From a checkpoint of a small image classifier.
Model: arch vit, norm layernorm, num experts 16, layers 6.
Training: muon at rate 0.028, 9000 steps, batches of 128, held-out accuracy 97%.
Data: 42238 training examples, 27.3 epochs.
Rows from block 3 of a small image classifier, named by matrix and row number. Rows with one number within an expert belong to one neuron, the router's apart. Each number is 128 + 32 x the weight over its row's rms, rounded and kept within 0 to 255. All counts start at 0. Numbers have three digits each.
After each expert's rows are labels from the 100 images, of 14976, where the router gives the expert most weight on average: "responds to" is what is common among them; "peak at" is the part of the image that holds the peak. Only what is clearly more common there than usual is listed. The data: capsule endoscopy frames (Kvasir-Capsule). In brackets: how many of the 100.
# router: router (model.blocks.3.mlp.router.weight, 16x192, trained with AdamW), inputs 0-191
# gate: expert gate (model.blocks.3.mlp.gate, 16x48x192), inputs 0-191
# up: expert up (model.blocks.3.mlp.up, 16x48x192), inputs 0-191
# down: expert down (model.blocks.3.mlp.down, 16x192x48, transposed), outputs 0-191

# expert 8
router.8:150166151072119131101118150129091065137089155037115146162109153107147165130141061153201092168115133158090138145149167115176119071137154112152162131118113075210127147072130175093139173118119133164126098134138085129117135161147109073173130130109133143128153124186118198092098164094150138105105158095120122107145165151156124121162072107089157095137070111080038145087127162098089102127073091173139165118100151093138115143116128115142108080164158161109184122127131118172136123109095133140125097155131102061121119186187172149104189127095121150097087114159089098070129089109110078137
gate.8:128128255129128129129131129128128128121128128134128108128128089128128128129128082127128128128127139127126121128127126127111128131128130128128128255128131255128132126130128128127127132128124128137128127128128128131113127122129134128120205132128129128128128131129128123129129123129127129133128128130148128123126128128130128128132128128126123128154131128128128126132128125127128134130126129128127121128128128127128128133129128123125128130119129100128128128128128128125121128127128128119126130128128128128129128123128129127128128128130129127128131128127125128122127128139128129129
up.8:128128069120128127128124128128128129193128128128128157128128134128128129128128123128129128128130118131128136128124128128098130125128131128127128107126125000128125128128128127128128100128132128125128128133128128127129128128128121126128000127128128128128128125127130133127128128128127119125129236126111128255178128128120129128128129128128128128099255128128128131124128132129128100128130128130129149127126128249128128123127128133133129125141129153128128130128128128129014119131129128131128117128128128125128148188128141128128138128127128128127128128127129128135128128113128128127
down.8:114128152128128128128128128128128128074128094109128128128128128128128128141128000128128128128128174128128128128128128128000127128128128128128128032128031128128128128128128128128128201128086128140128128128128128128128128128152128128082255128128148128128128128128128128128128128128128149128127128128173128000111128129128128128128128128027128128116131128128128128127113128128128172128128128128128128128128128128128128167128128128128128127128128128128128128128128128118216128128128128128128128139128128067128128128128128128128128128128128128128128128128135128154128128114143128128
gate.9:128128107132128129128127124128127131135128126127128191123126111128128129128129133128128128125128103126117128128127128128146128128130130128129128134128000121127127128128129128128129122128127126125128128124128129128128128129137126128112128128129128129128130130130128147128129128127119122128127140128130128132136128128126128128128129126128121128000110129135126128128128128128128086127128128128128128128126128114128129128124127128128127128122130112128129126127125127130136130127128128129127107126128128130124127129128125128127141130126128128128127128172127128128128127255128128130
up.9:128128128131128128128125124128128130132128127124128252124126113134128129128130128127128128125131134124116130128122128128159133125131128128129128158128000103126125128128128127129128126128125126125126128124128128129129128130134119128155138128129128130128131127132130146126128128125115125124128150128142128130146129128127135128125129126128118128000096130150128127128128130129127037127134128128127126128128128102128126128119124129128128127124132127128128126128126128133135133128128128127129084126128128129121128130129123127127132130126129128128128128161127128128129128175128128128
down.9:066128102128128128128128128127128128135128147114128128128128128128129128112128139129128128128128108128128128128128128128126128128128128128128128187128131128128128129128128128128128122128144128098128128128128128128128128119104128130113188128128182128128128128128128153122128128128128036128134128128076128000126128127128128128128128128154128128153122128128128128128139128128128200128127128128128128126128122128128128127128128128128128128108128128128129128128128128216255128128128128092128128188128128255128128128128128128128128128128128128128128128128000128130128128190128128128
responds to: finding: ileocecal valve (54); finding: reduced mucosal view (30)
peak at: middle left (46)

# expert 5
router.5:176176176117149088115134133195078102090138117151101137139112132063122107095106102141170170084124146171127025139130097145101089167112157108116108179178134140121157129154155129094087057100104105190118151140111123123146117051173152074093158131168148125120184145106113155158123061137100127195106097126133161079143154136193179186151127158121096107104090112123093147122065084125128146172115099149155149130162115172133159104136175118153088107127191141141151120130133143095065190119098139183096151127161161124120072135103130133084178170106158137099099093150127122111084170159144140190
gate.26:128128255127128129128128128127128128120128128127128129128127108129128128128128139130128127128128128126122129128129129128255128128128130128128128067128121209129126128128128129128128123128131128130128128128128128128121128129126128128140255127128128128128127128128128073128128128128128122127128054128141128104129128128128128128128129128128128129095102128128128128128128133127127138128147128128128128125125128124128128128128127128128128127128128142127129128128128128128194133127128128128120144128128128128128129129129165128128194128128128129129128128127128128128128128000128128128
up.26:128128124128128129128128128128128128128128128127128128128128129128128130128128140128128128128122093128255129128128131128125128128128128128128128034126133126129127128126128128128128128127131128000128128128128128128128128129127127128135122128127128128128128128128128127128128128128133121128128134128248128137128128128128128127127128128128124128075106128128125128127129129128128099127136128128128130129128126022128128127128128128128128128130128131128128128128128128128125255128128128128119136128128128124128140124131150128128255128128126128128128128131129128128128127136128128128
down.26:123128255128128128128128128128128128088128085135128128128128128128128128141128129127128128128128072128128128128128128128027128128128128128128128129128130128128128128128128128128128143128132128255128128128128128128128128128094128128038120128128131128128128128128128124128128128128128130128128128128177128000123128128128128128128128128118128128116111128128128128128199128128128111128127128128128128128128128128128128121128128128128128128128128128128128128128128128128015128128128128122128128000128128145128128128128128128128128128128128128128128128128072128128128128255128128128
gate.28:128128175131128128128128128129127128129128127132128128128128128011128128127128000124128128120133115131164125127126131130120128129128128128128128128129113126128125128128127128129128133128126128131128128128128128128128128128128128127134129119128128128128129128128128119130128127128125164128125132128138128255110128128130128128127126128128122127118139129128128128130128128127128000128140128128128128128126128091128130128127129128129127125132127104128127128128128128129129129129128129127126125128128127128128146158128135128128128132127128128128126128128020128128128128153128128126
up.28:128128212154129128128128128128125128129128128131128119128129159119128128128128113124129128126126097132193126128128128128106128129128128128128128255128132104128128128131128128128128182127127128131126128128128128130135123128133128128129119126129128129128126130128128128128128121128124123129128128128128129136025128128143128128128126128128119128122134128129115128133128128128126103128133128128128129130127128119128128128126128128128127128131128000128129128128128128128045128129128128128126115128128128132128131162122128128128133131128133131127127128133126128124128128255127128128
down.28:125128129128128128128128128128128128255128124130128128128128128128128128128128149128128128128128101128128128128128128128128133128128128128128128129128144128128128128128128128128128194128121128118128128128128128128128128128140128127254118128128127128128128128128128255128128128128128134128128128128183128113255128128128128128128128128126128128032123128128128128128136128128128255128127128128128128128128128128128128112128128128128128128129128132128127128128128128086086127128128128129128128236128128132128128128128128128128128128128128128128128128128208128133128128060127128128
responds to: finding: ileocecal valve (52)
peak at: top centre (100)

# expert 6
router.6:164152156086128167163134144124104121079113103082141144120115119131083087131146091113167094136194145187113167168147167164077096102160156092146144176107125134182111129090179182124149096095074117121162096078126109096095169162139119117110211162120142072123175105115137128134146192156195158122078119078187123076120149116132097104171138161123096089127100120133172148135173145115147176099133168190151146138105173168172170159107129140160105030168137078096132101154083117091137175100105142166101173159175127152133074163134111145159092105107090119139080120122133119146111082162170087122
gate.7:129128000129128129128128128128128128124128128129128000128128133128128128130125125128128128127134255127079127128128128128130128128128128128128128125128128133129130129129128128128129130128104129153128128115128128128129127128130128128130189128128128128128128128128128123128127127128129132128126130128131127116129128128125128128128128128128128128128137128127127128128129128127128066128126128128128129130130128081128128127128128127128127129121128048128128128128129128128121192128128128127135129126128129137128129167133076130128111128128128128128128128129131128128128132108128128129
up.7:128128164127128128128126128127128128129128129128128131128130040128128128129128255128128128127129162128126133128127130129130128127128128128128128255128136119138128128128128128128128174130255128123128128122126128128129128130128128128138083129128128128127128128127128144128126128128131122128128126127133127140128128128128126128129128125128131128129000127126127128128128126127128113127124127128128124130113128109128127128128129128128127128129127126129132128128128128129110130129128129128142132129128129127128122179129047129128122127128127128128128128129043128128128127142128127128
down.7:216128039128128128128128128128128128148128140135128128128128128128128128123128042128128128128128178128128128128128128128000128128128128128128128160128113128128128128128128128128128057128127128038128128128128128128128128128214128128203057128128093128128128128128128149127128128128128110128128128128049128222143128128128128128128128128255128128171176128128128128128019128128128255128128128128128128128128128128128128202128128128128128128143128130128127128128128128029205128128128128137128128108128128127128128128128128128128128128128128128128128128128189128127128128149128128128
gate.8:128128139103128128128128128127129129129128128130128163128128167128128129127128053127128128127127000128135128128130129129255128128129129128128128128128234093128127128128128128128128127128129128151128127127130128128129127129128128127000134127128128128128128128128128124128128128128128255128127128128138128162196129128128128128128127126129124126114169130129128128130130128128128101126125128128128129128120128145128128130127128128129127128129126141127128128128128128130128130127128128129130028127128128128127115010139166128128226128128128128128130128126127128128128127128127128128
up.8:128128116121128126128128128128129128129128128131128145128126187128128128127128104126128128127125122129171126128128129126130128128128128128128128134128255127128128127128127128128128125128134128234128127128129128129129127130128127126129128128128128128128128129129128131128128128128129255128126131128133127160154128128135128128128125126130126126124189130128125128131130128128125054127122128128126129130119128150128128131128128128129128128129123114127127128127127128128142131125128128132128000127127128127128128000132125126128143131128128128127131128128120128127128127145127128128
down.8:108128197128128128128128128135128128174128138113128128128128128128091128128128119129128128128128130128128128128128128128060145128128128128128128115128058128128128128128128128128128133128160128130128128128128128128128128127103128131148130128128112128128128128128128063131128128128128125128128128128120128089122128127128128128128128128234128128126116128128128128128178128128128017128127128128128128128128128128128128095128128128128128128118128129128139128128128128058255128128128128159128128051128128255128128128128128128128128128128128128128128128128135128162128128098130128128
responds to: finding: reduced mucosal view (40)
peak at: bottom centre (76)

# expert 7
router.7:134136138163145138159178105125152171093125143169111114107167159172100065127139200145126079130112097113102122165152138117072110111116108110162144138139125135122185122096116121104113065144100117140187081101163140177157146160135150184113122133181184063146151165179108075103151109166108078135148154156074072105180108104200132148132145094122156146111169142166148107137126097144107162141181173112131085155138136182122073180118090100116101079102094124168084122145127117084081141068146138129110131099094188174111093162083122073177144140179145117209160096124157138141170114185186149155
gate.0:128128000128128128128128128128127128131128128130128116128128139128128129127128115128128128128128130126126129128127128128181128129128128128128127110128110128127127128127128128128128130128116128105128128125128129129128129130127128128130128126129128127128128128128128124128128128128128120126128126128135128126111129128129128128128132128128130128000155128128128128128128130128128138129133128128128136128128128131127129128128128128129128128128128117128128128128128128130213128128128128130130132129128128133128124082131000128128130128128128128128128128117129128131128128149129128128
up.0:128128114128128128129128128124128128131128128129128116128128125129128127129128125128128129128130127123120135131128128128158128128128128128128128091128053129128128128128128128128128114128124128115128128125128128128129128135130128128140132128128128128128128128128128116127128130128131121127128121128145128128102128128128128128128138128128128128041160128128128128128132128127128133129129128128128136128129128255128132128128128128127128128128128137125128128128128128131216128128128128129131148128128129143128119089128000128128135128128128128128127128109135128129128126156128128128
down.0:133128179128128128128128128131128128197128127101128128128128128128077128188128251129128128128128142128128128128128128128091138128128128128128128112128127128128128128128128128128128128128136128154128128128128128128128128128208128127250157128128130128128128129128128127133128128128128110128128128128028128129154128128128128128128128128129128128255122128128128128128224128128128087128128128128128128133128128128128128181128128128128128136128128128128130128128128128242000128128128128084128128095128128062128128128128128128128128128128128128128128128128045128177128128000130128128
gate.3:128128134122128123131128128131126128121128127128128129134134127129126128129128136113125128140122022125251128131118127123213130129128128128128126013126119115128130128128128126128128255128128128135131131128128128128138128136128123122109149123128128128128128125128128126128128128134128139127128128128000128112129128128131128120128124115129102126147104128129124130127128128136128130128154127128128137128133126155127128127128128129134128138136127147125128129128129128128127102129126128128115125129128128122134144149137255128125115122127128128128128128129097128128131128124128128128
up.3:127128130125128126129128128130128128126128127127128167129133129128128129129128071123128127136120000127188128128123128127129130128127128128128127093127121111129129128129128127128128193127129128129130129127128128129133128137119125125115139127128128128128127127128128129128127130132125146128128132128000128126127128128130128125128124119128104126142112128128125129127128128130127129128131126128128130128131126147128128128128129128128128129131127137128128128128130128130128132128126128130124122129128128122131125143128255128126127126127128128130128128122123128128129128126128128128
down.3:130124118128128128128128128157128128105128138000129128128128128128118128163128113140128128128128129128128128128128128128129107128128128128128128233128130128128107135128128128128128004128014128212128128128128128128128128128159128035255243128128143128128130128128128123130128128128128128128124128128105128128096128114128128128128128128130128128000118128128128128129112128128128065128128128128128128127128130128128128208128128128128128140161128125128138128128128128000119128128128128149128128131128128080116128128128128128128128128128128128128128128128027128125128128113120128128
responds to: finding: pylorus (28)
peak at: bottom centre (36); bottom left (29)

# expert 11
router.11:103167157132127128148127175117121161127121126194167115194200126136116080150082166085125121125135103214131095153181151144125092105151130089152126103107120125091138130084168112110087090164081145145118068107130082114145162090084147169136147186111160085127152158111120076110179183164183103134161136087110087128136080144090080129183093119167116152108168166099195134156114068131186148135106110163112114134109134155164122142141130136203176084169117131130071113154106087124098169143155148082172144122159119164134089149113147096171132093144074082107126098092172087132074095144168077080
gate.0:128128000133128136126125126127128129125127125123128255127128133128128131128132127144127128128126129126134137125128130129151128127129129128128128129125117127129124132125130128128129114127128128167127128118127130128118128127126124129130131127128127128127128128128127145128128129128128132128125133124126128125129127128124128128125139128129127129098128128127128129127128128130130131124132129128128128128140127208128130127128129128129128128116129128128127128128128128130129139129129127128130154127128127128127103089129128128128129128127127128127127128128133128128127128008128128128
up.0:129128181128128122134129128128128125123128129128128130128125112128126127128128255111128128128128139129114128128128129124000128127128127128128128115126134128128129125128129128128128134127129126132129128126124127128133128130128128128136119128128128128128131128129128111128128129128128137128128127128100128092140128125128128128127126128128128128138138128133137128127127137144125161127156128128125136128110127117128128129130128129135127128143121137126128128129124128128126111123128128128125114129128128128128134115137000121128153129128129128128128128131128128127128128154128128131
down.0:121170051128128128128128128119128128058128174143128128128128128128129128128128108126128128128128157128128128128128128128149121128128128128128128185128215128128128128128128128128128149128222128089128128128128128128128128123171128125175132128128182128128128128128128158128128128128128120128128128128121128138210128128128128128128128128099128128061114128128128128128126128128128130128130128128128128128128128128128128115128128128128128029126128122128128128128128128105042128128128128098128128000128128095128128128128128128128128128128128128128128128128187128116128128255121128128
gate.1:121128105128128128126128128128128128125125126121131126121129125128128127128128124131130132128144133136080127128128127128049127132130128128128121135129119150136128128128128128128128131123141128117129126128128129115129128126125133125154128134128128128128122128124128097130134128128131138132128138128137128129133128127128127130128128127128128132120255128123130128130128125122129102129133128127128128130130126135126135128129132128134127127149127128128128128128127128129106125128128127128130041129128128128127130163126165129129004128128123128128128128130129128128128125000128128128
up.1:130127117128128128119127132128128130129128129129128116129136125128128128128128129128129127130131122127120128128128126129255128128128128128128126150130140126120126128128127128128127150124127128113124126133129128128122128128128129128127102125129128129128128128128128147128128128126135125129129130128123129125107128126125133128128132128128135130125126128128102128127127128128128129130120128128128124128128125137128128127128128127128128131142135125131128127130128130125129235128130129128142124130128128123129243114120126128128127123128128128128125128128126128132128129161128128128
down.1:121131229128128128128128128176128128094128216131127128128128128128129128105126078122128128128128091128128128128128128128170000128128128128128128191128255128128129130128128128128128134128170128255128128128128128128128128122255128128135150128128111128128131124128128136131128128128128249128129128128103128128165128128128128128128128128142128128115163128128128128126198128128128175128130128128128128126128144128128128130128128128128128124148128166128132128128128128239123128128128128125128128169128128066097128128128128128128128128128128128128128128128129128157128128072128128128
responds to: finding: reduced mucosal view (31)
peak at: bottom left (27)

# expert 10
router.10:112186151144116130155113128126117160093087109145121104155147168137128101166088113110168089167190122117070137174165126161108122087162160091166142060117122139156182150060159172121127133115090125149108097083148097091096155119132157137116199157134170098144142098102104093123138111156113077108150139095140136126183120146097097153136148193072112128142197144139165171115097080112169139131144109202147109132170171148179151092078126107175146098096180142099112117184124104066110156123154129107138150080164108187165090159131174107151033087114091107153070113110205107137100152157162116096
gate.11:128127118125128126129128128128128129125128130130128127129129102126128129128128127128128127127130130130130128132125128128255128128129130128128127119129102131127126127129128128128128141128129127124128128128128128128128128128128127128120132128128128127128128128128128147128128129127127133129128055128140128110107128128130126127130126128128124128121110128128128129129128128129128110128153128129129128127123128255128126129128128129130126128129130130126128128128128128127151138128128129131131255128128128128126147132127000128128127128128128129128130128122128128128128128024128128127
up.11:129129134129127129128128127128128126128128129125128144128127253128128127126128133129129129129127112129127127123131128128078128128128124128128130123126130131133130130125128128128128130128127128123128129130128128127128129126128128128143127128128128128128128129128128120128129129128129133127128141128127129134163127128127128130127129129127133129154128128128130128126128128129131134127122128128127131129131128000127125127128130128128129127159126126128128128128128128128119110128128127125119115128128128128128121126128255129128134131128127128128127128128124128128128128130131128131
down.11:110128131128128128128128128128128128120128137021128128128128128128128128234128000124128128128128116128128128128128128128028128128128128128128128120128075128128132128128128128128128136128119128000128128128128128128128128131157128127085141128128135128128128127128128132115128128128128033128128128128164128141255128127128128128128128128124128128151240128128128128128082128128128255128135128128128128128128128128128128086128128128128128133120128131128128128128128128126200128128128128167128128130128128000128128128128128128128128128128128128128128128128131128125128128207127128128
gate.14:131128137126125121127126129132128129255128124127128132128127129128128118128131127128128128128128135128136131130125123128132128127128131128128128119128115129128128127129128128128128130129131128126126128128131128128128128125128128127124128128128128128128126128128128129128128127127061150131127138127130128201157132128126129131129130128127116128100136128127124128126128125126126127128129128128128128128255125128128127127128128128127129129114137255129130129128128128125124129128128128129134121128128129128128124128129139128128118128128128129128129128211125128126128130129128127128
up.14:128128112144128144128133129120128128046129136131127117132132126127128131128124105133128128128128120130129128125129134129118128128128127128128130137128127131133128129128128128128128123128128128135128127135130127128131127126118129129129138128128129128129128132128128193128129129126148062128130128129122125068117128128128129129131127129128222128182056129125133128128128130130133113128118128128128128128069130120128123130128128128128129127148126000127127127128129128124146130130129128120139140128128127119128131132114131128128140127128128129128127127112129127125128128255128128127
down.14:067126030128128128128128128244128128126128072132128128128128128128124128130127105128128128128128185128128128128128128128255161128128128128129128192128129128128128128128128128128128049128161128126128128128128128128128128126238128137072117128128166128128128127128128000121128128128128174128128128128117128212120128133128128128128128128132128128125255128128128128128153128128128126128130128128128128128128129128128128067128128128128128125090128247128128128128128128092143131128128128121128128124128128148125128128128128128128128128128128128128128128128061128132128128125111128128
responds to: finding: reduced mucosal view (49)
peak at: middle right (55); middle left (30)

# expert 0
router.0:113129174127138153169146086109141112093138141142133192153097103163104102082113115071084114106096157141104134159151156106115099081125114072142145134088145099123123099098139165107119124156066124147121078138149141122163152140097116123118180101147167087127137201166123102095146180152133183062062159111095087156185117089132085121099145080146098126199075151180204116138129186183122147109177128126093164142082159045128108160098105145162142072116064108088090107122091098119118145065157113124120109079087114159101153126157125046161093142158146094148190115108161128129142090123161101113
gate.0:126128122165129128129128128128128128127128128133126071128128179128128129127128000127128124128128137124146129128128134128132128129128128128128129255129133118128128127125128128128128082128107128189128125118128129130126126131129124128128138127129128126128128132133128129130128128127129127128128125130142128144128128128137128128128127128129109125088191128128128128128131128128128151128171128128128128131120134134128133133128127128127125129095127198124126127127128128128078132128128129128130131126128128133129117000255129126132137137128128128128127128112138128128128128200128128128
up.0:122128121127128129131128128128128128131129128132126119128128137128128130128128000128128124128128134126133129128128139128130128128128131128128129255129147098129129126125128130128128051128078128197128123110128129130126126131128126128134133128128128124128128133132128127129128128127100127128128128129139127128130128128142128128128126127128112127086255128125125128128131128128128207129170128128128122133116129136128128132128127128127127129072127165126126127127128128128081146128128131128137136128128128128130119051255128127132133136129128128125128128126128127126128128205128128128
down.0:246128062128128128128128128131128128082128131222128128128128128128128128128128118129128128128128056128128128128128128128206128128128128128128128188128140128128128128128128128128128129128124128139128128128128128128128128127103128143092122128128130128128127127128128141133128128128128129128147128128204128007255128131128128128128128128202128128121014128128128128126000128128128040128120128128128128127128128128128128123128128128128128122108128056128130128128128128097255128128128128122128128180128128151128128128128128128128128128128128128128128128128148128103128128207138128128
gate.1:128128255128128128128128128128128128129128128128128135128128131128128128128128127128128128128128118128255128128128128128136128128128128128128128118128255156128128128128128128128128127128241128255128128128128128128128128128128128128095127128128128128128128128128128128128128128128128129128128171128128128130130128128128128128128128128128128128173139128128127128128128128128128235128127128128128127128128128255128128128128128128128128145128128138128128128128128128128168127128128128128128211128128128128128127033129092128128128128128128128128128128127131128128128128088128128128
up.1:126128255128128128128128128129128128129128128128128154128128224128128128128129137128128128128127128128126128128128128128134128128128128128128128109128129132128128128128128128128128117128127128213128128128128128128128128128129128128114127128128128128128128128128128127127128128128127135128127129128130128134103128128128128128128128128128128128195128128128128128128127128129128255128128128128128128128128128139128128128128128128128128133128128137129128128128128128128171126128128128128129255128128128128128152104127049128128137128128128128128128128120130128128128128111129128128
down.1:114133076128128128128128128162128128129128128129129128128128128128255128096128132128128128128128000128128128128128128128108090128128128128128128228128131128128148120128128128128128130128118128000128128128128128128128128127128128136194109128128125128128125127128128146107128128128128000128122128128141128021108128098128128128128128128129128128075143128128128128129126128128128239128128128128128128112128129128128128131128128128128128147148128121128098128128128128182131128128128128134128128163128128133142128128128128128128128128128128128128128128128128128149128128132118128128
responds to: finding: pylorus (27)
peak at: bottom centre (66)